A small self-supervised image encoder, trained from scratch.
Model: 32-pixel images, arch mobilenet_v1.
Training: 5400 steps, batches of 256.
Data: 48542 training examples, 28.5 epochs.
Rows from block 8, named by matrix and row number. Each number is 500 + 40 x the weight over the matrix's rms, rounded and kept within 0 to 999. All counts start at 0. Numbers have three digits each.
# conv: pointwise conv (model.blocks.8.conv.weight, 144x144x1x1), inputs 0-143
conv.91:509555468505455444542497451433569491414548439477528490481465507429489537530479508528573433478523514530480486482403537513467561480488551513570473518567477462474462498501454438509483494559461524507553519543505512468457440510538540502487516485446516513507454462479553528460483472490515532546492472513508436546537502522489461512579612464454525497453583495499542491461469446539548574584533525533455508486466499520520517573535483524483472
conv.92:422599571511502563442455535521471493485499455486519524438486534436460474545489542437485508527505571473469517509495561511478483576466501479557514473420521565488484462479474481481474578508531549485511522450456493467503486425477486575486493448554467516570517478536525530605546524481514506489518541525517544475457560564458485492440515489491456453500550574470409508588554535537537514442487537563500461485518504475517480514511521483464516
conv.93:428558541482600530534533515523489547531553438476436496524496503441497487451478481515423521488483566526452490537532490555462485460497483561434505492523485466522555490491416533442459524483511554544483495568445535509548423519500460505544486519475539583528545509472480463551554502477470546538523498437555437462455476524535512575514531583535490501452455485506545578485436552526558514547531535482497458454499431448476506535493463570508572
conv.94:450470459477460553503499522480513475536495575485471498431505449508530553471482507410510516554492503478470519480540503495464388514510488497535508531428482565498427493535475485487507525525547556519553486532526542529531456405536436470482559438524484552510430431433477463525627512471446443511572499503497536541519501487544496467498489486563554485478499552475487548552454527531527472501457499559496467516556506420485479530527533530512590
conv.95:489445521448466543441425519498524513525534495495523557485473514497447535450567551491482495506423542445490526465475510526483541533511606512486509440545549510570464532478483438496530484510514515519497576467467523521510591482506504490538418540527503504443537455463473465496487506523527559457455522518530481515503510480482482465562465542532418503486471458457473518493589495549468521546512443520541460502496548466452503501562491488475527
conv.96:537478531531466536512488429559535558496474451512467444503556559498542508513487469426467528446512460491486454400548521491552452477521540445514447460463469475489494504435476584493523532458552530462479511535481486445528510541612448394546487471585496404446486436498509509496518495521497478553436460473441467481555490474441447459490553519535485523478456486505537524515461475521538470435434461445495450499495418489502476441500440534519554
conv.97:486515410490600522519534533515473555502489551480472547432497499478523563513494525405485487523602529478502472475502543507518425492487460527460542498546557531505483467584524475512503526473568498534594521462585491544511494525481491460461573513508533452534447518453560544502513476483456495484478454509558414445498493487473504491498521533548456552580477447552517425521479482454511483449449488528515466482533486498441518468482542529500468
conv.98:460492534487547516611585571478456524553543518537527439459459573539448540548475434501481507580520528530505499564479468513535506474459442474566481476486586522477472512468472501476435495523538463498485471488534479520553585540500514515468465557463531526537475507473447457536498497531514468473498385547536569520555563576444457485492473522381560454473504427547571460521416491555528576499511541424474491495456474497548498498472509486434457
conv.99:537515477487470511420554489441455467432465528572450485493460549494525481499492545505541465494520550509537526481473503542494577491444477572499460543486522498455531543566507492518457489516513527488494449540473487532533428474506471505483469500546557478472453560428536517473495505524549504507493558443447473519519459557539450490525441534548542456484541414434638491491486541453495585561504513494454471495545528540578529557476445518454446
conv.100:483542478522502558457487519523544526539527498509473559502489439512483454499462484543455553496493546481454514546424496463547423559487486544562528433495462509585494478493502450493535480503479431503497489460539561455485535557468511488444503565529469472539559466514504501479475482552563547517512481473529511465536514481473489532571474531535513462522548531446492444457539521445544469470436462538489575488524531495474420539509541500486569
conv.101:473555467466572490517573472492520474444514452581484546428481494526519504484502485480436546477556426451484454499547469504480433584507549462514547514512524487498512529474484529461537517550562537448427464486504519468476492565549460500502482454458509436505552457544505417561488449520511550524500489493521501437533495584564464502547513464582416499450521560567486531465432489506521518482488540485584408511494493512495437535433453426511467
conv.102:547422522474453446491425475445551520475457407441516516560570580534532521573572549423457472534556544533472554464562511441503544574475522509512394493449485509493479541483488514547471569468505508450544491478452510444518526526475480560475581474514495466538464480417484524553505515472529535466488524497484441550580536528534494446544478476498474506488502491507452581551517526591488462511513496476539479529549513439464507586558506501476466
conv.103:532426500480451431413537557514464444469527453536413494542559475429550498509453472484519540481411451476456503428466535565521538445494478436534483469541548446528470447597423440513477462480526454523478543507520488521552472473520561485510544527445480494537445501518440558491446501490571488513449447498485517521471472560493471551554548523540543472475422533520544531450474518547438469551470451497420527462498494526470430508443509486560457
conv.104:500424511544479540514532479499478457435537507494486499449496488476579499523572464455564485524419516523421449477509485490482553535539487556503510593524575450477523540473486582464455486499492484526480490491424530470499507500452539492544518444437507443481425497504436547483493537401524430426530530492566527496484473516559529460417407550434501492476537471559558476458484531561528487456431557534510506478470532529461532503441503550443495
conv.105:515549457516488543563476519512544441522531498558539506521497552547512421451528487484486502453455537488440484549490512536509504531566500492491396528522499595535539574467421479539519557564449530462495558475488580445485460443440543509576521563507556496531542475472561549402430522511531546519556476440444467536485485555506479555497534462474478490539518507522437439495509523487498495539467460501525499522533522513624505542457518432527522
conv.106:538483580527493471584501481506444476503456510451479443456550474498463474496554452534531435505501424499503504552501503460383503499514506463431479549513515496506534523485523435482505499561573418532415491564570429483538489541488444484487476440423503518455469473580455470465524549463557541480548512503526405479525500547501517506418472512414524482525515552472538523493500481501560468429478565462527424493467466472437553462511508505551531
conv.107:500518538483494471558505533540455463438460522470570543497505441554502533456495493457443568509498450479565533509542467426506573532508488468440505474389526487461526512464457475565545507434513460499450513521585481538445548524484544528441462477458487436499491538551560469526546484455514447443449460491555395459478551525434539503477480546502558454511487513550459496522436482529496499469468570568515500532551457455530488465515550454514489
conv.108:565569492478564539446494483503444438557429542501423514387458481523536482504444468517522503442455490536474444481530451522508522537496460522521453461544457517495469464425533475534524517511503482536454476548512408519549535489565487466374507501448446541537548507492550453515501485507501457556539395464551506472524485505515441464496421469483444504545526569455507466541456497526542482485494435479567470475521461509445508542494549519498437
conv.109:491468509512528545475527469487527449503498571464493517545501535507560515492488488432482465488544485441515489468498493541497445512495485544509422452452463472470474513447469535513533563491459575514433457572473430541486490463469485475493545551572538447448469473525489481482517568567551525530587441442536588474474521489536471522501521552492469433536513454491489438577518498540495534565467460516500518552498471510451497504544567494480557
conv.110:507512539510458516481579564444451550449497480424446484533562547448477524483485488490469535562536500570541449539483509526531489526509572431501451450476551478459467483575542515542500493551487521525414436482537518492557480460547510437483506447420528529455549442425537564551526622487418476556548454510537512536564498466459556476464453527505519466504515451460535472557459516457518478473527478484533478480452513527478553471514560573540529
conv.111:454574462493526574459467499474520523509486484502485561515532519513490464504555492498441499484510453457459532459498453522492533478556471488483465448523514491533472494434443595518537513479498497477434496413507424498539545555522490491472476443479500513556454502507542470566409549451502527500458554473507437492539504530524427531511535482514562555499495515513549468448489429523462574494495558539461537518463505498556492472565514472539557
conv.112:577486511503564444459512466518551461497517559588525457475539539506530515521485477511496522581448463523577496553487501548536579542495498439455503491491505518489444495518467420539525549466514549476511517500368495506532489513452466550543549593565580464443461520469506526456451545472473521573462525490565423500518476495454473420517478479439483410535506450536536422569551482491431509562485510519460496531519510515494456476478503465489538
conv.113:544525521549427584469487540499468547494487480480518477584489464514486489472475540568506416535501526489558495484456481504411510458467546504501431517424443491548572567463468471559525499533519499441453551466493462547469446506464496458558456430506504482450471519554523592513517430536432477523565495490519511466499440542509527478474419502556593500489467489466526466503495423472523522497456507531475503537552511458499506445488535524469528
conv.114:474490534501518532396442478503499459494534492462463501530476454458494528485443461484553582502437440537409495511460473533441457551512475553588506419456531459508443522599488449508392545526579465527582528546547543468526489518463475503519547554458479481431493475484461491433499499471519488468537455513447513510508466489537473503529428488586547398474523476492478581483492529561545491549524572532484506493436486461453447476520491490464534
conv.115:481483519453523521513518506522548446448511412495480553472447441472571500467505529587599530442457505525448487481490536461575463463477538442534506453416464515484585462500531546476561468497486546483464430480465508480498523549507495517472479433476537461451476510446469491544453510490507455488486444501434477443481449484562580524486568448496486475522491477534469441484400536547434503471569485523476458482448503471450553562475476484492601
conv.116:531410431519463498488525495456446534560490551406455527498587496488419458471506467508498472462443529520440510465497508550468540496475527450457538544442541547470488486509448524524554507507506525531418519454499556477555552524470527468492483558447561550499523461478531528465536441534591486464507561457470460510555488587454438468519454489521526432448505490480426461488479511514496516471507484466533503510508472474471538441497561464477497
conv.117:372474436499538426478574455498526511507562479596473466458432482505501510470528489513516530446437489504454484540577447450450502526507500537530454482487455501494493540572488473493466521527504523547529530474603477554480546517490495491531478465487484498493549511440518435507505463517520511498494556514539451591538540528492500528543518488487506473485493481554525503441586458606482561500480556520527451504523494495496504492562477533520518
conv.118:548489508520487497519487468459492502465491530542547543533537490508517435446488469495465491530450460452485498506478522527465557486554498525540480472548563496535450467476498471467483502473553442514551476461579524505475476443468480538549527434510460520560463514524554457572466438498548538508552469491540471510579501489549529569423519503512517511532519441481575487446573484487554458462571479548522422505572474465558512471528481494532482
conv.119:458443510483560480460491504458458451533526555578487510507481525482564448567437476525495542466459566502545522528549559585496431500481537475515490440499436470537482525516518574489573527464534501460536436458535590527499476453451529508506475454455580471522519443530470524494473531469512500569550537450492589518486445538514510557536567470471525498548452491549497413447571443505517522506537572481508433547559520506487511483535454496508477
conv.120:502537489468494494503547457480463461542481509507531510444562578470531489473500549520513527450435553483492529475521479609543529548520447471555449528548459540503434548545465461481426508439484481493450446482503468423533497447563439560482449478461555573465434425467522551506484506517520467496583511475484537521549551533468501487507492495454432447519457604508488551544452509479467476539431504534505544539551471470512480494489530510478525
conv.121:459459491499483478430434453508479506562457485447536424496502521502519535447472517523497465457454557554528482497504492489511554472467394422539535556543532564429527428485537571454605520499475499448495454441482445522516510530492492475489466423520539490460468534459529463480490525495491428496452538586495474524459462543483508500526481455493502463578516510513483436533515520511426549517452549424453471493478471489500522473517445430476492
conv.122:531531525493497497488435506488477526513456455549506532492466531498469532582543489543561521453532561524419475486456462536492483478442481567586476464513489488532503420524461472476500481499522462567485443495572473482498415508505514472539568535532531561461446488503534467543449516468517515524528511496557456544419464521500465515485562553452584509480490568520533480513543541519484487472506517552497466542494442459522516515569454459462497
conv.123:510488555500469473498521480558559482527431514476430438482485517486464480526486483446490554477476457484543527505540561470519473461470487513473598485498436473519591441505500606473534508541513492449475462515565499540456440459491476469351505489529530438457468483483452434527499455451546500525465516505492560511522466532518484500499512473450513467538507432541499486505486427482536472545488488553558501537526503453479528511468501436493534
conv.124:471480503477560474534485564489512504458459555539483535499462477463467475512553608481455454441479484539574566506547516595449488422447511481501522544486529488496509451511518482536566514523439426484458503474492451483539511496529497519456483475503498513473487497561463497556444535446499504465494513543499519454512549552492589435515457549500433499532499458510465421474538492540446454482483537470511476439477488533464530410440530493514493
conv.125:532477499549449537582484494536529487593434458466522503560469526527505571545568559568569532492476508531526489524534539475482536455463480536543443514508546540605555447498584497504515565483544491567556449491560478510470484515437523475535508546543549536469507536475476474595495479503520450506466567503531523466541502603493561501485555422459435489550471467509508447456534469478575564552466475532440533419532473517500514498570476546441463
conv.126:417491520543493450512524503465424448517506554592546537553500570497515483500472509459571505559464492501550534455478554568552466529485528527579519437458449514475477464508501456453494478474484547460492578550520577457437449508549506461513466588547483549480452459477559547477572441472472496602469418483451497506534456513497477513517496475527460503505497454496480497512536462419430508454479493444475513479606453554585515559490551468476464
conv.127:527503483460527495482473533466482483532487461510473509449519542475471471531415541462459456522424560435447439440488534508489542560461505539493440446466445518501492522465457455438454491416519459535478492509530607550541525462485491525474448531531499523470433577499507492465485565503527471512524541455455478452525492501543520478531497559503492417511488507478457453499547469535540514472487577533545523542441543441539536546539518457467465
conv.128:487521546507580446441524549542523578508468483554455513577453470502527509509507477452565490527554555494471495545461478554495456583497481470542505488485554487468507530543537548481528506542522502524532490499507463467510433564469505506424461482459495476494448456515476624487466513535468592497545507510546474524461449457430559477518455507505441467515486531515453474545535443551558428443510466579502479526536466443518523472448538466540464
conv.129:432468534430489540442512556518464466491513567411513543600460504555463532486562467521492496436559541614515472488492505489495466434489459485530493478514466509517476435455508549439560480484512567494384544456500481490577578572544476458632537508485460482502534510443543454469474535491500506521540491467567547486542504483416508555506510545516487442554535468552504446511458438485498527536477558500469493488562517421533452490518556519482543
conv.130:417461570439424508486472470489458475503523477452460557512522478470543528483433505514542541561530534454553548521525516529489535476444522497419457558515466528489511451507533508562541511533443496517548462465508550463451562464469451460470557525462476444572504548443517550491528523480484577482575427546531507527462418512518442491516544489559557590442472525505512471437489462530541534544557507455513482473496493422490461449471462472511569
conv.131:525514477554490456465453524443560517514531503503503492528514521462427559515503508516476546540537527544527462469501428497478565519490502570624458451564469458504488463488514510576490501457536519512479594521519517494575452475457465449543509478540541473507544455467447510456538478507493501561470475523452544484470500535544494523525494587531521468525502566514458505481464403490529525485498496481549568481482513506480501480436505558535425
conv.132:512493474470496530549462477429510468466494532450512548582511451478512554505482474538507556537544420523515577454528514506490478578525537522489515508507497443590531546518523442480464518499540579453498486441569535447445588536473505452443471544514510464527540485594529503425552487531439511433443489534459467523541476443456487450450541558490510521591606518520529483499468460532525522536490522538486475530538527535511411478430560493514530
conv.133:541482479513554420561471473505501553530510488509583539524450513464560542486496581499428537552511516516532520426479466525492484499482420518489522488526541420478507431547501564478489464480465434515510484467515492427546460468495540504533463481451486522480503568549504549469540543519498440467490573433439478564623523479522496460510572456521568556534403447474510463474518515544472465470535548438505463475481512477528507532489490555544520
conv.134:520480488401560488426443545520530516534505529451505481467476452472496483588510473521529493492542488435468514459471458417446515477437546472486529490503527541434495509503498483471525445494513512472555507522459451438498485469473559553460491528564469499492464493577549526489483439552535470553456466518431451486480461510529440513492531535526607518478476482511464487516509475465463506500553471458513452529528471518482408453471518524591531
conv.135:450488539550508499529480551492468466444491512515470462514591457466454433474389519520421414580440479506545481564560506549523447462565474556466522478580568569457533541444544461471482498509487491456531520516498475494524589449573536538472443500560500436465485517482501523515529500431532499486459471521448455481468551472463496545446546556495521497573562525451490483546499507518417455533521395469479477484494488487460527545519507503616505