Rows from block 2 of a small self-supervised image encoder, named by matrix and row number. Each number is 128 + 32 x the weight over its row's rms, rounded and kept within 0 to 255. All counts start at 0. Numbers have three digits each. After the name is the row's rms in percent of the matrix's.
After each channel's rows are labels from the 100 images, of 14848, where the channel reaches its highest value: "strongest on" is what is common among them. Only what is clearly more common there than usual is listed. The data: microscope photos of single blood and bone marrow cells.
# conv: pointwise conv (model.blocks.2.conv.weight, 80x48x1x1), inputs 0-47

conv.23 092:121160158114165133103179166133046162081156126130076145142117061155168104102077127125100161128133152112107109143073166158152078143184120128113143
strongest on: cell type: erythroblast

conv.53 105:158077145148116146173141172136152073155179128137084117107163166094164138154111133172141206183136135079158125057115163100140134123133130086136152
strongest on: cell type: erythroblast

conv.52 105:106170093089161124092148126065148106147121088136104151166065169119177136097145102133138081121182083101083102131084059098092108149128117105127104
strongest on: cell type: erythroblast

conv.19 101:129117132107196144118201136134110184160051162127180143125168123139137128096164089115142076166153153111160118103095122101131169059138150108107106
strongest on: cell type: segmented neutrophil

conv.14 105:118092112117094076180155158146091143148148124120108183162144186091218154157100136132115109138102157183117103060181141131117116101104099142114124
strongest on: cell type: erythroblast

conv.55 100:152156148080118093174082113151112144134122111071153126076088177128158116134171074110089143158128169086152083133200130135151123161172153128083098
strongest on: cell type: erythroblast