A small self-supervised image encoder, trained from scratch: 48542 training examples.
Rows from block 3, named by matrix and row number. Each number is 500 + 25 x the weight over its row's rms, rounded and kept within 0 to 999. All counts start at 0. Numbers have three digits each. After the name is the row's rms in percent of the matrix's.
# conv: pointwise conv (model.blocks.3.conv.weight, 80x80x1x1), inputs 0-79
conv.1 104:533506508484540533467528521494503464502506488497477529481511508518492557478489527486517461472483480535476517458499524498500466444483499501492564505517517517527539490459488495476464484469482490535497549516489479507482484505496534502490557484
conv.2 102:483480475505510513520504484483506542485499499515515508483491512488490531503461508504519536530504457564509507467506523461494480472517491545516507468440506487494553465500507472468529519466510493497539537455540509488479482477471498493530486452
conv.3 114:477482485525497519545525524466510493510509516485537498490501491506535464500504485503524522491503487510517493512474515478484514516513485500510481497449490448458500511518482501568462477538470522540517486476474535498481499573478495539474450473
conv.4 097:549518519523529468470496502466529474472545499499464519490517474501538454451514515513503508482474480457505520510467513523549539467489503494521488514517540491516515548495522538499489498557485485516508482513505481476509528505497525525509532461
conv.5 100:508487554462491503527534548542509510521476474491523555483499526527509523514517483495524483494466528502479535476482485461521488513457507495493486514518482467503474458515514513510474525556489518481509521513550432492501513477504525505512509471
conv.6 101:488480496485497489527455462516485510543516513445505487504530496476475524487540475483483456480491553548537484533486499502505482448532478489539490460498525507509521482499472487472493472525538516499458489518510486484494492496500473477501454546
conv.7 102:493484530512510476496462492518513478486553491489508535519505506473528484493524511477542483497487484467525475512487500445478478442536463494467534485506479479501478513467499497478513482520496518581463518503508531484497492489449504479539503534
conv.8 094:480503492511483485515554483521502495479487479547506563489482484523509564511515529517489533515478514446511474487490484464512503485501510461500501521530497566502497500511516494477543529523483491509484521500478473465545532508545510512531524473
conv.9 095:506462474482468458470462513468466540481469518512541524522545485509493474515498514464499468494502509564512536493510490521509543505502486450532530469512514518494545499528505528486530477493492514472532472483519505474491464497498463471517513492
conv.10 096:525477512514503544500484505498510461498479514490515525498485482462533510482501504442501479475492492503513490480504516536533479510474507506465474454432492478491548533530458515482461507512516529452551482527529505472451499497493478507521474510
conv.11 090:506496512491524498496532503488514458498482506502474533512484530478525502482465524532523509455462529496500501442494498461491536478522465492469485498510523464498499496474516460511494476498488481574458492506473523508499465449476546507483542522
conv.12 103:449442463487500462507524516495490482515487528529479520470564512502514513457494490476535473503476500462517508510483504515484497471501507529512488553522519495456518480520460470525537445461515499474502501464470512501515529527512501502509491518
conv.13 093:488508465492498459468515500523503482484512508539490519483518509469476502571514521505487542463472485491503548486544511497490465471473498501542492474493512522469536473479509466507508472506521520487526468454516517542512527532486533481548527510
conv.14 109:493494490525533499477506504442497471488442472453466478489535519473508514454524470512514508526515469501506485518519519513507507464490505510578485511468526492486465496494469508485510476470548527463525518503505519544490469479468494503521513482
conv.15 105:492440495472480466508520496488490490548514515464487481495468501528474523504475486506494490549501507535499441497467509478499489452477472470499465509503529501509515531526519477521468472518491475541499545463508487549483480489496505467483545471
conv.16 106:492501533499491461545493523475485519474482471524471511523492479496520495526464538476494466501481448495496530512526519502479518464511501461456494511498501493483479505485493518503457495483568481482544513528467511488459530534513458515537455507
conv.17 093:517488504511518493496480480519472529490526507465496478508528510526491496495511444537460558453517488484531496522483534458472492474517486482539529460488497513518512478522507475479465481476486508547524495505558514512539477457502461482495517524
conv.18 105:524509523505490521512530522543502487528501528492515504495520542484513511472507503468525475493525492467506515547501521500508479478487509503458502478496485438487482456495508479477465551479484526446473527468519510501560443497507485501512506553
conv.19 099:494483483487511514537535498526498515498529511519494550494507540485524514502474504487452468538458526530486501470505524551450512488475508529491473500518520461473495500536492513519533492469448501493487487520480471480540533492552503526459512483
conv.20 092:529504464462533518509495526476480480465514508522502514515515477511496542531462492503477526524461466529465507472511507514495473530462504492522493492437513494514533518533534499490480517468513484507517498512494530506474497519462422520471515455
conv.21 111:464464500502517511507469482488502495536488487474483502474511519478474486511465515518501536480451514486528504553550501474470525466485520493483498551488473455500536481490472529492555507488471493490514505473463498488546530521504469472479480455
conv.22 103:535519529514521509447500478538493464463506532528476539505451515499482516555519494520496526526539486508487538513485551512515522499455523517482516497498457503487460466504531495514503491474536525502535508485491513536488517483496464499473462479
conv.23 100:508470498518510498506506465495503520541486511516508513509493494530540508537494481492492548464517520535481496461487517450443511489491489494447528509536479536519537534529480483471534479517490499536468486481507503548542474513515505522456492537
conv.24 097:520462448470518482555484509510510515494515533503528503552523471533494489551476495484493484535527525556513531468477507501524512539541486496547502484515522522519550506531502495536481512494507508488544507514472512511536526511524485497512512485
conv.25 099:519469459485497480536480511491481542479521469479453487516520505493485536452496493521448463508513507477500501484493471471487502460496555523531528514517491535508477483482527515506506515480476470504470540522494491497568520481488517494527536459
conv.26 100:490481509477501464506508507483468522504451498535507462487477484504478477461527534530476511525499535473446471487483507540537527521478497540491479524537501539475477498505514497526500519462536501503479496495525486537495442473558482497498527515
conv.27 099:537470499545544511521502460501445516525460488488484522478492505486492535514461479472504498500540456538527515504488503500473488477518538460499523503500531529539520491520483455473530492466517460525497485496511508514461494456504510485544484511
conv.28 097:518502501466517494493470490494533553498522486534480544480515508501496532511478495534515518472505481511494474491518527499493561529498462460550499445496469499477479474481480495484529468477484458487498497495465537560530486498488462511512523472
conv.29 104:486500504473508495498503488529490475528490505460530465488486526521482486505546472523486514523452539470489499507514511552488520490477523525498520448487517492549531491510431460471451484518529486490525499501495492503446495464498481478471477512
conv.30 102:501491551503505476465504525519481525483470472509511520494493524462492485470484510540506502499550499486492515495474468468485525472496513470550519522530503554491493511466493553518490504482475486575505498484466500521509562514532489477521514483
conv.31 097:495528494503459497478528467480487473504498532519504509524452530512495477468486540475530460512470479489504537515539520538543500479465547551525482482493499518487486535493489486499491458473510521483478491497510526521458527553489523489515469470
conv.32 105:514520480497518501484467502462534520526480511507535527465539524522470512510537488513526493477498501487489490531473537521452549501468477528516494509456489486470494492500480549499493551522524479518533515521503520490534518476471449542501537525
conv.33 097:522506453510483503521483490499496456503529479555484513523473513498477434458504467442498446520522529492520521507488497482503491473499476499471489506460501532506535492486506503499519447540509488476470503501449504516512542528494495515529507531
conv.34 103:459508473469489505495484515518544565518499490468477526518549501457478528477518480513510465516491533495493465475458510478502541504507481522525477524485525480516488535454528501490518530506469520521508484499475479464512463463543476530514486511
conv.35 098:494511464467522487499538524513531514509479485511541487527486484532523515483452477421492504495481488495482492443489507494509449516489516469456489509498497488495520529539485552512528535446479508488532489514516485499527537522491483513487509525
conv.36 099:475477501517513519496531479514523481480496528549451458477469476522502501453524506464478487473492446490523500514537502490511489482492514499538492475492498432490516509469481510521468476518507501500470524501476527517499528477438545523514474527
conv.37 094:494529482485493547502505496552488515509516465505499472516514516460493501519557501516518532530496540510482474475532528528530505488501473478473529499495499487500492538552516461483491494520487468497449492555470495539473451495455475515493480502
conv.38 096:480561507472460508522504507517492509532544506504523478503501520457532492479551495544518505476464506477525474477492538516452505519539530527510506479510534496514512503500453479493532545495483483544504483500454513484487517505510535508548483496
conv.39 096:536463443480513513499538518474467503487513507483481563477512466566484507507514484498498524463475475467498517500507512502489530501501551492480521506488505516481522476506522534460499515504542483482532510526514483497564506500539474478466484487
conv.40 105:549546534507489469504480490533520461446456501512481471518488520477521465494526523481513451493529515510483494502508509504514515499532519483467523458479525453491485526522538496530522486478532519547500489506521502478534468477458508497486475529
conv.41 103:552512503479466466517525512521512468516483486447455496530540494466471498491460481543496496513459519494506490504516506480507487501510516491474458504468530466473484476513447467483521554518474529525509500495528508514528463504502467500529534481
conv.42 093:512550480464516491482514478498518481491477484462508462532487477478476517509522500497493534487478458464469480500550513522495508528478541470480483502501508533460515501484520461476503536509475585514532510543502490500506469518513505499492453509
conv.43 098:468527514478524499504458484550519500465495494481443493539458510517507473500509515458462519453490520471482464463506535473528521505532549499484455509515508459534531490465524529480500526492499479495513536509527493497518506519519507475494513478
conv.44 095:481498548485547489484511542475477503511481514493507551492544511481510511523516522469497511447462496499480502488492496536539524472519517558486504539484514456494483511516523551512481516492504562482496523512455519511519524477494510507520478467
conv.45 092:527489523486522466485481476485485505510450492536461486485522508473477452513515525487519518545505490523497522543479519536500540514482507532517527516543496550502496460456509486493492498472540507490502541498553507521490490440504490484490519536
conv.46 094:511493508494527495486486451516482511493473466471527470468488495496524448539502523492471510480542507522473449503510526438473502503527538523526488487474480514510494464497523462451487514473480461501509508553530475488504473481482525485462504493
conv.47 094:462503459517485482507486509486503488530516514480558536538488494508500532503466481521471520497453472491516533436523557494495514476500477475499480473460510477506520519530477527516482529487519472472501511481528513537535520489530481507527523459
conv.48 103:463511529497499525492464515518484530493491493541499509479472474482493478521481482512493512510456560492535457517500520508485519516508563470461484508554502495476503478486529483498475518471552491479469513512476497497487495437502503469471528458
conv.49 102:486518538481528530483486535510546508504483485534481539464508465529472524473509467486511542495537469482510524470527537502507485468486470511496531488487476461520549472505477544513474504486488484496540510507527479478508466538540522520465491499
conv.50 096:461507519483541542507480526477543533496525480484478490520497515526498516483557518446486493477485543481495542510479508504519521457484461555476468514492520464496524520485474512482505540529529502497514518501489518537488469535530516520469497505
conv.51 107:467485455491535494527521498489462519470539496501519514527462517521504470523522521522486558511467539500524488484478524540507539548499506502533533472491523497554511557543488491498512494518493477512518482506508503497498517524531469507474474459
conv.52 098:483497471492475501512526488488467466494519512473526523498489470524463519519476499475529551515468579511487497474467494502469492522508485491498464498524530516521524531534512477477499492493510472501492521482513467465530481466523446455546474489
conv.53 098:496481514484493497477523468479510497529516515491490557511489528459471491520529483480498512433515566520535509480499500457510472467503459483509500511489530513512503487511509498481435477516555518493472471550477495469510484499512502520500542505
conv.54 110:470492533470472473576524480522496488481454490505523497526473518498505499517489492476517497488496479518507502461512468474521475495543475501478458515504491528528466504516522487543519504542532512452492497530521471461487507491474536485520537454
conv.55 099:479512515519494469479532489499519471522499500467485446549476501502485490500487495484478506496477505501509510544541515512518441525465517507458501490533497452508523489530465473479466459454496502450486526487534496470498468495544485502537467509
conv.56 102:529502519546479528485470539493503515479469525500452515512462467528488501501536462474542480537533486533487456491481480474457491476514525496442513514477474464489476470512498499497499539509460465491496477500503495466486529466487533481501509494
conv.57 110:484472497489535498476495502473510538545493466559498498499469537483466484489462468507498508476525509502480510436515522503522463502529487499468486495544474509528515479492527501476504472478537521503520534538469485568511519459507504503495496470
conv.58 093:489488487511502494495478494515452490540515495465578504498508510475472500489462519507478507508522539513525506511501500514498529471526505447505489504539448541498533507532529493503525460486454469530535513452491476483527522485465476494499472515
conv.59 096:501539515473503504504473504477513485482489526518504526543467477502465534495507514481536474484534490523520530488516484531536455522481529536492536518477510494481517476452498487492557496533545498446562523510479477486481489519496515522474501476
conv.60 103:502483485527461475525509531534513528461506503547483549479542474508471525528537521506498548569525527553502503481510477501498532519476492499481483502498510525500460475522497517516520533492458519504510474501456494508452498483516497494529509496
conv.61 085:534515484496482509481505506492453522451460508563552560494508548526560526542501485483506531514488525486518505515483531507457494491540457484493503524458523509485496504510485521462502483520497521496521478506490515496509499517495529468509475484
conv.62 107:459468488510503525520541507506494487467504512476490559501495487490479532467480544499515453478518516527471510495451539534457462459533485502480496510462512512524476508522511471501532509477518495539518512503469544520544460501478507515487500478
conv.63 093:478499462509524547455513467467478496464494518485496448488450492552495481532491545543453520510514462495519525498487504508474540526517479442486538496542503513485513511495498519509517519493479514548518482485479488490485514507471502476482487487
conv.64 103:542497538492524481517525519550543458479451535528499496474544474480474494473494542477503461500494497501506517524540498548465476476477525539541511504487490461514463474516505502520518502509499500513463481496533497533527504520541500494524491496
conv.65 108:458543519484497493540515515498504461508499494495511482528485473560529467458496498526513460507515503540525476507543471507497510478512502507440496497506509475490492493542499508489476482472462494480485492494498473491452439454511493468484534535
conv.66 101:487507502520495502475480479462453466437514492506503484470469520510488492463496480512483548499464477515529535578464494478464501479518549474452491521522529513491494503468511483487494499518458518500474481510488490503478463511520483485481469501
conv.67 096:553498491513465503518469534483479474488454517492517505538462478468492489552516506484490494525491509494510557495474546500521480498528466533505508538537521529504498504550525515492510504491551467500470507542502492494483523511479499510457462531
conv.68 099:469535455521520536513483503478481461495509517493514449517487468504482470514516499458481508498479492522526517521505527541512500474478483550497502478477498509472511564507475510493492454502533482476499482519453539489492495506481496548550463530
conv.69 099:523515518486494498457539532506490491521510512500491524475469468507510503499510466504544501547528488502501520528487499506519464520475491496490507526538568497494513487520500499465495456531501548487468503489494543531470555552473495452502497460
conv.70 088:487476479483495499488510500514522517478477509486499471483498458498488455551463495488457550492488461498531535475477529499517465469507488472480508564523488529506487507509512485504555494482514477511541534516491499550441508509512483509522460495
conv.71 103:521499503479491531540528458514503499469496547472478478528492498507496508483475500457481534544476481466464482532502472522453505504468469521471472539514489467451488520469492488498490514541502494542480533475452492497473526502510473507518530521
conv.72 097:505463499502527470464468522470451539523534493539536492509497549502524507468507506512521508489486495467485484526462483501480529507488466514536507497466473525489588511497494485470527488513531504534480489459494486502532520515509519473488499464
conv.73 104:477518536502487470511526498491512554509547522546446494521472523525490521521508482454524485519518522513511537539474541510528465506533488525480493500475478511522499491483485522515500466496493469487505517473521498494521576522463532495522525490
conv.74 112:520495479503485541494510533498488518515473510503520468484539468477553510525477503490467489562500539513503493458494519510493536522559498469511485517491491528480509496465475532490514532525482515533539482482476479523462497515488545475451527481
conv.75 089:527489528549505479523519464487475462512476507482556506498530495514536487525534462499473509497517542522510504480472489484481498492494486488496514555533510503514496492563491464509476489513459539511520515480536504539531480475530490484555514474
conv.76 095:506484502503523528527535508499494507496480518482502549473481461469498538509458499451498522549477458537521514488475503515533500516493537531514474521466467488535509488503497507477462518480533468503480487572452494500475481464499490504521515521
conv.77 101:475488497456477518481525542489476495498454476528518538469472461516474504528484499476527475532485479515485524522505530506467521509500527488481461539593461509468483477521503537500456504463516482536491491518496494519497500500502512493492497483